Weights of a small contrastive audio-text model.
Model: 13.5M parameters, log mel input, encoder norm layernorm, encoder activation gelu, encoder moe expert_choice, encoder num experts 16, encoder width 192, text encoder width 256, text encoder layers 8.
Training: muon at rate 0.0017, batches of 256.
Data: trained on short read English sentences (LibriTTS-R), 26041 training examples, 70.8 epochs.
Rows from block 4 of the audio encoder, named by matrix and row number. Rows with one number belong to one attention dimension. Each number is 200 + 30 x the weight over its row's rms, rounded and kept within 0 to 999. All counts start at 0. After the name is the row's rms in percent of the matrix's.
# v: attention query, key and value (stacked) (encoder.blocks.4.attn.qkv.weight, 576x192, the v third), inputs 96-191
# proj: attention output (encoder.blocks.4.attn.proj.weight, 192x192, transposed), outputs 96-191
v.117,087,218,182,145,199,194,185,184,166,248,186,248,194,225,158,213,176,196,197,231,149,173,176,180,219,179,192,221,193,208,217,182,224,195,193,242,232,177,274,210,214,221,159,244,125,175,193,172,193,189,160,210,187,228,251,193,201,137,198,224,228,200,195,184,267,185,167,172,173,196,238,182,213,165,206,245,186,221,171,197,214,173,210,186,200,167,232,192,236,198,195,172,179,184,189,178,163
v.118,096,164,210,212,190,162,165,212,185,223,233,209,231,185,223,204,189,195,193,216,159,131,182,208,149,211,197,217,225,211,226,220,158,208,192,251,220,215,164,232,205,188,177,188,228,157,195,151,185,243,230,247,179,146,230,224,181,213,136,188,133,177,219,144,179,277,205,202,233,239,232,198,168,234,188,188,167,213,271,132,197,222,200,237,135,170,191,221,223,197,178,178,163,196,251,213,121
v.119,093,191,192,223,163,171,173,200,168,269,202,251,196,173,270,255,166,164,227,148,174,141,252,184,218,178,212,222,238,178,235,231,152,232,252,207,175,175,196,186,178,189,240,219,196,228,195,244,241,193,154,158,200,216,234,207,200,210,163,201,193,211,206,220,203,217,200,240,168,235,238,235,173,265,176,196,201,220,140,164,220,236,270,181,185,187,165,218,185,199,197,196,210,171,158,170,196
v.120,097,175,231,213,207,158,196,182,216,189,205,179,176,214,242,249,189,228,201,171,153,217,245,192,233,225,216,187,180,161,203,221,194,194,200,196,181,210,192,220,188,213,231,226,245,227,230,172,259,174,201,185,209,234,267,270,220,116,218,233,190,219,217,233,185,261,199,228,164,151,219,177,195,142,156,211,185,225,209,183,183,231,133,186,216,198,149,185,130,164,196,189,194,212,193,157,194
v.121,095,179,147,229,220,162,180,226,192,180,168,219,210,259,197,191,179,223,209,201,221,196,196,205,224,210,136,199,194,194,109,211,234,296,220,227,241,201,207,219,199,207,169,186,193,252,232,202,165,185,188,182,187,150,182,150,198,220,179,216,147,220,235,199,192,194,228,267,204,187,199,212,218,253,246,208,236,156,223,238,200,139,176,156,217,181,156,192,151,189,215,249,219,193,199,199,204
v.122,096,192,186,233,216,212,238,173,231,190,252,181,212,169,192,202,159,223,199,190,189,215,199,184,195,176,195,176,205,206,255,192,199,217,166,186,174,170,176,168,213,242,218,233,244,242,204,198,192,184,200,182,261,218,199,151,188,169,169,268,251,213,193,173,243,186,196,237,170,175,167,205,182,180,219,174,223,208,179,240,209,224,172,184,187,244,266,226,202,166,205,185,197,189,146,220,228
v.123,094,178,175,216,181,225,113,222,214,172,165,193,175,239,192,199,221,144,216,240,216,205,185,188,208,248,197,206,250,201,212,196,208,148,190,240,298,238,204,188,202,167,222,220,199,215,189,223,237,233,183,216,157,184,223,179,245,204,180,177,181,168,190,194,160,168,183,212,242,214,214,243,263,195,152,164,180,191,216,223,219,190,179,255,235,255,166,193,202,228,197,240,156,213,234,219,194
v.124,105,193,221,210,187,184,275,204,217,201,171,238,226,152,203,209,131,225,222,197,205,242,251,137,177,202,226,198,175,175,250,215,148,192,170,219,167,132,199,190,207,227,148,206,152,180,128,178,221,206,178,162,193,181,200,167,210,216,207,220,148,184,196,197,202,161,229,204,262,195,228,212,219,209,219,240,159,173,231,207,238,206,200,147,179,177,225,223,159,175,217,166,198,221,191,194,255
v.125,099,171,185,186,180,206,206,209,192,173,180,203,176,210,158,152,193,244,171,210,216,203,237,182,211,215,208,182,218,211,240,181,173,204,217,273,212,175,164,218,232,166,181,239,172,183,173,240,215,225,246,119,202,217,273,119,138,184,188,124,213,223,188,241,173,250,216,181,212,200,140,226,143,203,180,219,188,198,200,202,245,167,189,219,250,193,218,232,157,269,169,165,236,163,203,221,204
v.126,109,241,162,191,211,206,248,112,200,200,247,195,238,214,209,235,189,244,214,218,224,245,218,162,189,207,173,237,208,245,127,196,181,153,184,247,143,235,205,178,213,188,218,186,203,192,232,228,260,244,205,191,200,175,178,196,253,232,197,240,216,229,172,198,247,223,236,196,174,205,230,211,209,212,190,181,209,163,201,186,211,173,132,192,204,189,238,162,214,238,239,187,177,157,202,237,214
v.127,104,219,198,191,151,160,195,247,175,231,225,199,192,257,205,211,169,235,232,182,217,129,169,213,149,197,166,180,187,183,157,240,232,171,194,186,235,167,243,225,207,206,203,179,240,199,208,179,175,207,188,215,218,220,211,190,213,233,226,198,185,220,171,157,218,216,246,160,178,170,207,178,192,212,203,226,227,223,171,129,206,201,207,147,221,147,184,222,225,255,209,237,183,119,187,243,200
v.128,105,176,224,198,219,222,188,157,202,180,199,160,282,173,181,259,179,239,167,196,207,157,174,197,240,197,182,224,201,222,197,244,218,206,143,174,237,255,171,185,180,240,269,196,223,217,178,197,205,194,186,198,230,188,215,176,150,196,196,218,207,156,175,210,222,206,187,138,187,154,198,185,225,201,144,224,195,233,224,237,167,213,179,193,188,151,233,248,228,201,237,209,192,245,169,181,237
v.129,087,167,164,141,179,189,189,211,187,181,227,250,184,250,166,199,153,191,198,170,191,244,195,204,207,175,186,164,194,225,189,230,200,187,220,204,184,174,155,234,207,188,147,198,196,152,214,179,209,204,165,156,238,171,194,236,225,210,203,142,214,185,184,198,225,169,169,121,195,150,212,175,190,197,164,228,227,219,136,140,272,218,196,237,161,205,205,236,231,223,175,220,204,186,173,165,241
v.130,097,221,191,189,144,181,156,203,208,240,226,198,211,179,241,200,208,197,192,240,205,233,243,218,225,233,207,217,202,253,192,196,175,216,212,193,151,199,172,175,226,236,207,172,158,207,194,186,167,277,204,203,193,280,227,254,189,113,248,224,187,159,210,218,203,219,142,200,220,135,201,245,217,195,160,189,250,233,226,168,145,194,192,192,197,178,229,137,224,209,180,192,212,196,256,216,141
v.131,096,225,238,229,223,180,229,205,219,197,219,178,98,199,203,242,204,172,137,226,163,201,187,217,202,162,187,180,203,171,196,223,204,219,181,238,255,255,176,173,201,231,223,233,166,218,199,195,161,208,175,184,178,183,201,187,213,282,264,218,208,214,222,180,196,210,204,192,227,173,219,191,206,146,224,218,223,184,168,227,242,238,213,174,171,223,234,193,166,162,170,232,193,228,215,157,207
v.132,102,245,154,176,194,235,263,203,211,201,215,182,149,210,212,165,233,224,178,243,257,199,229,189,186,161,142,235,208,192,209,232,193,183,206,226,237,246,220,185,184,182,229,260,166,211,163,190,177,168,195,183,175,224,191,143,215,243,198,221,260,199,159,231,208,225,198,206,212,197,243,230,220,163,167,170,192,196,133,238,227,246,231,159,138,181,221,204,143,189,195,199,213,217,136,207,207
v.133,101,203,193,185,168,233,177,126,172,216,167,277,243,166,218,207,206,247,227,227,233,189,236,189,206,207,218,165,253,230,166,268,158,220,181,208,185,195,228,159,192,196,240,206,220,181,207,231,223,250,191,209,193,194,211,230,225,184,235,245,214,156,225,190,179,241,181,188,145,232,167,192,186,230,198,181,236,204,198,143,200,208,155,236,184,203,178,201,196,181,217,191,214,191,208,164,186
proj.117,090,114,195,199,211,206,197,179,221,228,206,197,220,150,207,236,200,210,199,188,236,164,235,241,191,222,141,183,237,188,209,235,165,159,239,211,208,191,157,218,139,219,190,245,266,202,162,221,217,203,207,180,219,206,211,216,228,273,221,192,191,208,231,190,158,210,204,172,233,239,209,230,164,201,196,201,219,183,191,196,169,201,236,217,234,216,156,188,198,213,180,164,271,228,207,184,222
proj.118,094,229,211,223,241,196,221,145,208,250,224,194,147,217,159,212,219,159,213,186,263,248,226,209,186,200,223,182,201,155,156,187,176,209,271,216,250,161,216,199,234,236,209,218,197,187,182,268,206,213,149,173,189,255,203,165,203,195,195,233,147,210,220,172,224,206,155,198,228,210,199,244,198,141,188,190,198,241,178,226,227,173,218,258,199,280,207,181,249,203,208,191,190,182,232,138,151
proj.119,091,205,184,236,200,185,245,240,212,199,140,132,189,255,198,225,211,209,152,213,204,223,185,183,219,166,171,181,227,250,246,202,238,180,205,240,215,200,200,139,221,142,202,254,244,152,248,171,196,209,181,201,208,228,211,168,177,216,209,177,182,129,223,241,226,179,184,195,181,243,198,236,173,131,174,241,173,189,217,212,228,226,173,186,210,193,231,187,244,189,208,214,152,188,255,240,164
proj.120,106,205,224,182,235,211,205,212,196,202,246,164,228,206,165,187,237,226,165,206,204,237,189,256,151,245,207,176,188,201,189,179,229,151,225,216,193,185,200,203,214,203,163,189,170,147,192,236,152,143,213,216,186,230,281,184,199,154,173,228,211,171,220,222,260,164,200,183,209,194,122,256,201,226,142,195,233,173,191,192,161,190,210,201,176,238,249,203,259,227,218,198,210,130,195,202,239
proj.121,096,228,200,198,198,261,261,196,228,205,203,211,178,252,213,192,183,171,183,263,188,203,169,165,203,191,234,176,217,171,244,200,150,196,141,178,213,158,227,153,237,235,187,202,222,237,205,208,221,228,223,154,185,218,183,185,189,189,170,156,145,212,169,255,177,143,157,204,188,182,245,221,145,179,132,240,216,239,222,141,183,206,209,180,204,203,258,233,180,212,214,219,177,191,179,218,193
proj.122,104,236,254,218,233,224,216,205,201,183,237,175,195,249,207,170,174,214,185,187,217,186,193,206,225,178,203,201,191,218,159,226,243,165,209,219,260,194,223,259,160,181,126,197,200,219,248,219,210,146,216,197,171,181,224,236,198,207,168,147,189,198,215,284,206,219,148,202,184,226,179,227,200,220,165,259,173,171,211,178,243,133,171,159,209,208,195,203,251,205,236,187,218,187,197,172,144
proj.123,097,216,219,183,166,185,166,144,201,191,208,204,172,219,235,213,168,217,188,207,182,172,176,235,169,212,194,201,209,224,159,213,216,214,218,201,197,239,151,228,254,222,235,197,159,104,159,211,242,165,169,187,263,176,179,228,164,221,175,138,205,186,212,202,181,168,218,205,197,178,233,209,194,208,263,227,201,213,215,228,233,178,214,160,162,141,214,182,188,181,214,255,199,211,218,225,192
proj.124,093,153,151,179,178,214,148,212,176,206,184,193,168,210,164,200,239,222,152,217,237,195,176,234,234,205,144,136,220,210,190,174,206,229,191,209,198,204,212,189,185,202,226,189,259,199,186,234,229,218,203,190,222,263,203,189,163,146,228,184,190,202,212,204,186,217,180,186,182,176,163,207,191,178,228,175,232,181,157,224,174,180,179,174,183,171,185,133,278,211,222,175,195,182,226,193,201
proj.125,101,281,198,242,274,184,227,187,202,253,199,189,213,206,221,214,198,144,227,168,225,217,169,167,214,206,220,179,198,233,174,256,206,165,191,206,233,284,214,218,247,241,203,175,211,179,220,197,148,200,201,178,199,175,181,263,206,257,203,256,196,167,159,203,202,236,197,230,212,195,194,227,200,189,169,153,205,174,233,151,176,227,213,189,176,212,205,217,232,123,242,156,138,152,182,194,163
proj.126,116,206,210,211,181,169,175,240,194,179,174,223,186,184,178,201,176,214,202,200,188,183,196,206,208,162,163,182,195,214,247,241,208,204,264,166,190,181,234,245,225,200,169,228,205,232,213,202,234,188,154,207,245,188,200,200,234,180,236,221,202,162,227,188,146,197,163,145,230,171,179,167,238,157,215,228,184,195,238,219,177,175,272,220,162,148,179,164,192,187,213,216,286,190,194,189,202
proj.127,111,174,156,224,160,215,141,179,192,166,228,253,196,208,181,157,153,237,195,210,223,220,223,190,232,220,201,197,195,221,232,211,207,249,212,220,224,212,195,241,197,170,162,205,211,225,196,213,241,227,237,221,184,172,140,156,221,189,205,209,179,195,210,225,186,134,200,134,192,202,238,206,153,121,200,231,220,180,174,234,242,126,226,179,186,177,245,181,170,174,201,151,191,285,228,212,162
proj.128,101,171,226,245,207,224,247,254,163,209,234,164,176,189,256,197,210,118,215,226,196,134,202,178,198,230,290,194,222,227,193,216,144,155,226,176,136,189,183,258,192,198,214,230,172,219,198,198,169,190,253,214,162,181,178,242,185,207,176,192,205,201,209,200,127,177,214,267,244,270,169,218,197,195,223,145,144,189,190,205,196,206,188,215,204,231,223,144,196,188,182,241,187,191,231,216,160
proj.129,083,162,146,187,181,182,215,181,227,191,195,198,205,150,153,223,217,195,196,219,276,169,264,217,204,214,198,202,182,183,257,219,223,237,231,181,208,218,188,133,210,255,192,211,171,202,233,200,188,228,213,163,207,257,224,181,194,191,219,187,214,176,212,221,218,225,163,187,189,205,248,215,151,246,183,196,153,179,213,254,245,185,163,191,181,188,155,178,206,196,161,193,188,163,220,215,229
proj.130,098,211,155,145,231,193,167,213,205,178,207,247,217,113,251,223,238,173,169,202,209,190,143,169,202,246,225,257,155,200,236,189,172,168,261,254,239,235,254,189,191,209,195,207,245,174,221,186,165,185,162,185,185,175,190,231,197,202,154,191,200,231,262,217,198,288,175,217,201,210,150,172,175,236,189,219,164,181,207,181,256,229,180,209,221,228,206,219,208,213,243,197,231,183,217,157,168
proj.131,098,170,188,204,189,225,168,197,209,228,191,174,280,201,231,202,161,243,210,206,221,178,217,190,194,143,215,189,227,199,216,229,183,219,275,214,184,205,227,220,191,142,214,180,255,183,180,176,188,233,216,222,239,183,182,227,237,211,169,207,172,188,184,155,231,173,179,165,149,177,234,287,146,217,212,209,238,165,258,196,177,141,225,189,195,161,178,199,242,163,201,171,203,171,144,249,178
proj.132,108,184,227,220,228,191,176,227,160,234,192,225,247,184,168,249,155,208,201,142,215,191,215,216,200,230,216,192,206,178,264,205,210,145,188,210,179,203,184,221,217,179,176,162,191,166,268,206,191,175,231,260,192,169,213,198,230,169,201,220,131,212,191,207,172,196,186,189,193,212,276,235,196,171,200,209,152,195,246,124,220,197,258,264,216,230,150,186,210,226,190,191,187,213,206,129,188
proj.133,103,213,211,177,247,169,239,188,208,209,231,190,172,212,202,143,189,197,232,179,238,171,176,214,222,204,212,225,175,205,206,195,186,226,184,208,178,145,212,212,206,198,198,255,133,190,223,207,184,192,198,149,160,186,204,229,231,189,206,232,179,191,214,228,198,213,168,244,241,225,154,182,176,202,227,179,198,205,206,244,186,152,225,165,226,177,199,205,240,167,234,226,146,184,171,242,209