Rows from block 3 of the audio encoder of a small contrastive audio-text model, named by matrix and row number. Rows with one number within an expert belong to one neuron, the router's apart. Each number is 128 + 24 x the weight over its row's rms, rounded and kept within 0 to 255. All counts start at 0. After the name is the row's rms in percent of the matrix's.
Before each expert's rows are labels from the 100 clips, of 14848, where the router gives the expert most weight on average: "responds to" is what is common among them; "loudest band" is the band of the loudest frequency at the time of the peak. Only what is clearly more common there than usual is listed. The data: short read English sentences (LibriTTS-R). In brackets: how many of the 100, against the usual share in percent.
# router: router (encoder.blocks.3.mlp.router.weight, 16x192, trained with AdamW), inputs 0-95
# up: expert up (encoder.blocks.3.mlp.up, 16x48x192), inputs 0-95
# down: expert down (encoder.blocks.3.mlp.down, 16x192x48, transposed), outputs 0-95

# expert 13
responds to: the word "of" (25 vs 9.6)
loudest band: 4000 to 8000 Hz (77 vs 4.3)
router.13 138 [159 159 115 149 127 129 151 159 134  99 126 126 111 132 140 128 129 155 123 118 151 146 162 173 130 127 115 120 107  89 119 162 150 154 110 158 111 121 133 116 124 129  97  96 116 146 148 147 132 117 114 136 124 126 125 111 138 120 135 113 140 130 133 131  92 110 150 122  93 122 150 171 120 152 138 150 139 132 143 171 109 114  99 165 174 100 113 149 151  81 137  97 112 104 143 153]
up.10 094 [143 119 129  94  88 131 179 119 115 162  93 183 143 111 122 114 163 140 113  69  90 103 113 156 135 125 119 149 124 138 158  97 119 135 138 124 144 107 142 207 123 148 107 131 101 123 119 158 121 108 208  97 130 136  91 145 126 166 152 130 135 118 131 115 134 114 121  70 140 128 121 162 153 176 150 104 152 133 141 116  79 139  99 116 110 113 138  91 110 110 130 105 162 140 143 120]
down.10 093 [126 117 130 131 181 121 174 159 149 151 131 119 132 148 122 108 138 133  95 117 120 131 125 107 104 110 135 137 102 144 128 121 142 134 118 111 106 133 101 130 147 136 145 142 106 119 110 159 135 123 146 111 129  90  99 121 134 107 140 137 136 202 147 147 113 145 163 142 112 175 113 148 134 119 136 108 112 106 105 106 145 118 105 121 141 148 112 130 115  94  82  95 147 110 187  99]
up.11 108 [144 150 113 139 127 117 124 125 137 122 140 134 145 136  63 129 114 112 173 122 124 164 138 141 155 158 136 162 135 124 139 164 155 136 155 123 130 133 131 121 112  74 117  95 126 115 130 117 119 143 101 157 108 151 113 160 116 105  92 129 133 147 167  96 154 123  86  98 139 149 144 137 128  78 131 152 117 133 158  81 101 143 127 161 103 113 148 122 128 116  63  65 134 131 106 170]
down.11 113 [ 94 156 134 129 132 132 156 122  93 126 115 133 127 136 144 106 138 147 133 147 104 111 126 152 143 135 136 132 143 126 117 149 116 108 141 117 142 164 115 137 129 173 107 129 140 117 156 123 154 103 134 157 165 133 124 108 136 157 145 105 118 105  99 102 121 143 132 143  63 114 131 109 130 176 157  75 122 148 141 159 167 110 122 111 152 145 120 145 120 136 167 129 121  81 174 131]
up.12 092 [156 148 101 140  92  99  99 147 126 129 159 165 104 159 128 164 116 119 102 128 116 175 112 105 148 147 144 117 163 118 141  92 129 180 143  87 162 109 185 139 109 108 138 125 114  88 156 131 154 118  95 160 110 135 167 115  99  81 160 129 172 121 136 124 145 112  76 130 116 144 137 154 125 113 117 120 106 146 160 108 139  85 104 117 138 118  95 112 113  85 129 132 139 145  92 110]
down.12 088 [129 165 138 125 144 157 163  90  93 115 108 129 110 125 168 108 103 176 114 161 118 148 129 159  92 150 141 128 127  99 102 140  88 117 105 167 110 149 127 135 123  96 127  94 154 159 103 110 116 122  97 150 113 171  98 156 160 151 124 137 118 148 112 154  99 154 169 113 142 144 134 124 136 171 135 126 123 160 141 141 124 153 137 129 109  89 118  84 118 154 143 168 141 117 132 129]
up.13 101 [ 88 103 124 149 126 123 181 122 157 157 112  93 159 119 137 142  93  81 137  96 135 180 177 143 138 144 115  89 125 121 115 129 117 147 109 143 153 110 116 161 102  72 136 107 122  74 136 122  87 131 145 114 127  97 198 149 146 110 111 150 164 137  82 125 133 106 154 104 137 125 111 162 137 150 118 137  96 105 196 132 127 119 109 144 123 129 146 150 145 170 183 154 134 160 146 115]
down.13 102 [140 133  94 156 127 129  82 143 110 137 120 128 123 143 150 139 155 128 125 138 124 120 125 113 138 119  78 159 114  92 128 114 135 112 109 117  90 128 130  80 135 117 134  92 126  88 120 124 136 183 124 176 114 195 112  84 145 111 144  94 123 126 150  84 140 135 128 141 172 181 160 124 118  55 188 134 149 165 118 111 107 109 126 132 137 166  98 126 130 109 101  98 122 146  68 113]
up.14 122 [ 68 114 108 126 145 126 128 163 180 136 114  96 126 118 108 141 171 158 121 130 147  59 158 106 116 141 136 166  99 127 110  91  95 146  96 143 141  91  92 142 120 121  90 139 126 161 147 134 151 121 140 107  71 115 111 113 114 132 150 118 122 115 150 126 155 135  98 129 162 127 132 146 128 125 104 144 136 118 117 140 190 153 108 136 145 101 178  80 108 120 100 107 103 131 159 132]
down.14 116 [119 165 153 143 133 143  99 119 144 126 170 152 164 147 102 124 132 162 152 115 134  94 136 145  79 116 137 116 144 133 154 159 127 114 145 133 128 106 104 145 118 133  97 122 106 147 127  97 120 108 152 127 121  56  75 145 124 144  64 110 166 160 172 150 160  99 107 127 117 116 144 114 107  97 142 151 131 124 108 115 143 114 117 116 158 152 141 128 177 124 114 118  91 111 133 121]

# expert 14
responds to: the word "i" (41 vs 18.4)
loudest band: 1000 to 2000 Hz (30 vs 1.5)
router.14 102 [147 124 110 131 133 119 164 122 102 108 148 128 127 138  83 149 117 159  74 157 125 126 150 117 103 141 139 135 117 135 112 109 122 148 133 110  97 128 159 102 110 109 180 146 157 122 105 123 145 165  83 151 138 124 115 117 148 135 116 167  99 125 121 131  57 140  83 144 151 172 121 116 159 131  98  91 132 159 119 113 137 161 165 136 131  94 145 180 118 126 146 146 115 115 118 150]
up.10 110 [107  86 129 141 128 111 154 185 180 142 158 131 129 135 110 121 110 169 139 132 122 109 109 102 117 130 152 123 111 148 126 116 124 118 109 136 122 116 142  98 124 160 125  85  80 160 130 116 144 163 146 145  68 112 126 123 134 111 105  98 113 131 124 153 169 120 172 134 172  86 149 148 112 127 157 142 138  84 158 106 136 113 145 128 187 162 134 135 143 114 120 132 176 133 154 112]
down.10 104 [119 140 125 110 123 142 158 171 158  98 121 125  69  77 160  88 148 169 132 105 122 158 163 103 134 121 117  95 113 142 134 174 141  77 130 113 103 102 116 142 135 131 160 136 153 102 129 134  98 141 111 124 133 113 169 142 104 125 107 147 107 146 140 128 102 101 103 129 135  94 118 155 135 108  58 165 132 111 101 138 117 137 152  89 108 132 106  86 125 104 161 101 128 102 177 103]
up.11 102 [167 127 109 146 137 123  98 114 101 159 149 176 154 155 134 118 123  95 131 139 149 133 116 104 147 131 109 107 157 135 143 135 151 142 147 125 126 155 150 136 125 135  60 144 120 140 144 133 139 120 146 148  80 140  77 146 120  81  77 134 136 131 133 116 135  85 117 106 167 115 127 107 109 137  98 107 130 142 126 150 127 111 111 143 124 128 127 131 110 121 110  99 132 102  95 168]
down.11 105 [178 139 128 162 117 130 141 128 143 123 146 111 126 154 177 142 115 102 106 151  93 149 115 141 124  94 127 137 107 161 120 109 169 143 100 161 116 122 123 137 114 121 126 104 145 127 115  96 143 117 109 174 103 149 101 144 106 174  93 172  98 150 108 138 151 145 104 146 153  93 121  97 125 170 125 111 112 159 114 141  62 148  93 120 130  95 159 100 168 137  89 135 124 169 113 179]
up.12 088 [122 111 126 117 116 133 145 115 122 138 120 115 126 122 155 130  89 139 136 122 142 100 198 150 155 144 116 122 107 129 170 125 108  90 134 142 113 113 137 137 167 147 152 127 158 126 146 116 121 113 136  80 162 112 119 113 101 158 189 149 103 129 157 135 125  91 143 131 139 114 152 151 130 140 119 136 125 120 122 145 134 158  97 110 146 106 167 107  95 138 151 121 129 101 176 115]
down.12 086 [153 148 104 118 102 178 137  90 122 107 100 140 182 129 102 160 144 144 118 119 118 154 122 128 159 130 123 130 108  70  86 142 142 158 121 160  91 104 147 112 159 117 111  98 124 133 103 146 111 143 143 100 172  83 161 149 132 108 110 113 123 111 141 130 121 166 145 158 128 145 152 157 116 128 147 165 149 177  94 129 110 134 139 155 141 152 135 155 112 114 133 130 110 144 135 106]
up.13 088 [ 82 122 127 134 118 116  99 115 141 132 125 163 110 131 194 135 136  97 146 164 151 140 124 158 134  87 136 156 179 111 165 138  93 164 114  99 127 123 141 147 136 134 115 119  96 109 134 147 138 170 105 130  95 160 128 160 114  98 153 150  99  70 126 148 143 141 125 124 112 112  99 113 147 112 127 115 211 118 120 106  92 138 126 147 131 143  91 137 133 153 148 135 167 146 107  95]
down.13 101 [146 128 137 128 121 148  97 142 123 127 114 172 102 132 103 144 149 106  79 136 122 175 153 144 106 111 118  85 114 158  98 123 143 134 160  98 134 123 148 110 107 197 115 146 127  73 105 113 139 123 117 119 151 110 105 166 119 126  98 149 108 137  81 103  76  99  88 133 146 107 142 110  93 116 138 118 109 119 160 161 148 120 140 139 121 159 135 135 120 108 112 156 128 184 143 127]
up.14 093 [105 129 122  92 112 150 129 130 113 104 128 138 134 132 158 121  54  95 138 123 144 113 103 119  95 106 130 137 140 123 142 148 107 157 123 152 158 103 122  85 172 135 121 159 106 127 169 110  90 133 131 137 134 127 159 153 140 123 123 103 112 117 136 158 151 141 105 159 132 132 102 121 143 128 129  98 152 128 108 108 181  76 117 104 138 142 156 129 116 116  86 120 148 132 104 122]
down.14 086 [152 144 142  93 111 151 123 142 112 130 119  85 138 120 145 121 131 117 112  72 107 155 149 152 136  99 109 111  92  97 134 128 136  61  80 118 158 129  94 156 140 144 131 111 128 137 146 127 149 129 140 131 139 135  89 159 106 144 118 162 126 156  89 119  84 171 103 144 115 133 117 101 133 142  94 114  87 121 126 132 140 170 118  99 135  91 116 120 124 170 145 121 117 172 102 104]

# expert 3
responds to: voice: male (74 vs 46.1)
loudest band: 250 to 500 Hz (44 vs 12.1)
router.3 088 [130 139 149 108 167 131 111 115 117 133 109 149 130 105 133 117 179 168 120 132 111 117 122 135 161  82 102 135 137 114 164 114 135 130 112  97 100 135 114 195 147 126 130  85  98  85 147 136 126 129 131 135 146 125 122 120 139 120 153 116  93  90 160 140  90 156 128 107 155 109 109 139 143 128 134  93 173 150  87 126 143 163 120 136  98  94 170  84 163 105 153 121 156 129 146 125]
up.10 097 [128 149 129 163 111 129 116 129 159 109 148 138 115 162  90 116 157 134 112 113 108 154 129 113 110 118 124 109 103 137 127 101  83 147 129 150 112 114 128 148 109 107 138 119 149 102 125 105  77 141 128 113 116 125 130 120 127 202 106 118 108 137 109 116 173 105 133 135 139 115 139 153 135 108 175 163 164 105 128 152 126  61 151 100 103 121 141 150 148 116  77 113 149 103 134 113]
down.10 105 [150 129  96 158  86 160 131 108 120 114  99 146 115 140 127 102 129 159 129 132 143 118 135 172 103 162 108 133 139  96 144  90 153 128 156 138 119 130 119 107 166 143 157 101 131 113 143 113 114 119 176 107  81  93 151 103  74 196 109  96 120  97 161 115 109 119  94 159 104 159 171  83 104 127 121 146 126 125 135 123 144 185 130 158 133 120 141  92 142 123 147 136 102 114 142 140]
up.11 090 [126 158 169 155 135 131 122 136 118 130 118 131 116  83 126 113 100 124 137 130 137 131 113 103 117 177 156 140 152 133 140 157 133 148 107  97 132 162 118 148 107  79 125 158 110  92 107 126 169 140  89 151 103 109 116 168 119 172 119 103 147 151 188 121 127  86 137 100 145 110 135  87 144 140 130 135 125 140 136 116 149  95 139 141 168 118 135 190 118 129  93 124 116 151 130  79]
down.11 092 [151 134 117 123 101 127 141 142 126 110 124 113 127 136 159 145 128 140 129 134 139 158  94 162 139 110 115 148 128 113 153 110 147 120  87 126 177  84 159 148 123  92 102 173 170 119  90 115 110 131 141 155  77 133 140 163 108 133 141 125 120 135 113 143 112 142 140 132  94 131 141 119 169 134  91  89  67  92 126 116 103 114 151 115  82 109 131 143 117 117 108 154  88  87 127 125]
up.12 100 [150 154 130 136 142 110 160 123 115 138 129 137 105 143 150 132  97 120 129 134 102 176 156 159 151 173 132 132 135  98 123 217 168 142 144 138 107 151 163 105 130 141 136 140 107 116 126 155 192 148 137 188 151 126 132  99 135 110 154 139 128 137 115 121  44 127 128 143 137 125  75 137 157 135 129 103 131  96 149 133  69 138 166 147 135 120 105  94 138 108 123 101 139 102 137 156]
down.12 101 [173 183 125 152 159 116 110 118 125  86 138 146 162 146 129 110  94 135 133  94 134 178 149 141 132 158 101 111 164 185 157 120 153 119 112 144 114 116  98 129 112 119 116 127 141  90 143 107 141 133 110 117 120  84 140 177 110 125 125 124 136 136 113 100  95  84 135 127  91 127 143 122 105 106 132 130  97 129 124 104 175 118 149  91 115 159 114 119 155 135 130 129 152  71 108 121]
up.13 108 [142  97 134 112 143 158 134 110 150 127 144 133 130 122 172 107  81 122 144 108 121 161  87 159 137 103 117 108 173 110 136 140 112 126 173 117 127 119 101 140 138 168 126 133 120 124 118  95 150 130 143 109 134 114 175 144 112 124 109 189 123 127 121 126  83 143 145 121 137 113 115 141 111 183 155 104 168 130 111 134 155  91  86 139  80 121 104 137 168  93 125 175 160 111 132 127]
down.13 111 [115 104 117  88  97 113 165  92 119  99 118 114 116 123 134 163 134 128 110 153 106 153 142 152 149 153 164 128 193 121  97 122  67 153 133 148 113 135  96 151 126 126 153 128 123 115 143 106 103 118 160 135 151 135 153 111 142 142 116 177  96 117 182 108 130 120 120 146 103 175 158 169 135 197 109  97 161 154 144 116 161 127 143 135  97 132 160 132 117 114 160 121 161  84 104 134]
up.14 090 [136 107 124 141 113 121 117 110 140 129 125 184 118 110 140 155 120 108 141 129 119 100 108 136 103 168 131  66 126 179 107 209 133 133 135 141 143 146 144 120  98 128 164  90 122 136 127 129 124 160 133 133 147 113 103 136 150  91 153  95 157 118 143 122  94 124 156 109  97 141 144 131 167 154 121 134 119 150 170 132 106 142  69 136 110  98 151 161 106 130 130 119 124 159 129 102]
down.14 104 [169 132 130 157 112 142 128 112 129 145 141 110 108 156 137 142 130  94  93 142 140 132 144 130 100  80 110 120 125 135 117 129 122 102 100 125 143 128  76 110 139 147 154 104 122 132 127 172 142 131 132  89 149 114 134 132 128 147 105 110 148 159  85 101 123 154 152 162 129 127 152 149  99  97 133  95 139  99  97 132  93 144 146 144  88 100  87 187 126 132 127 153 130 145 136 124]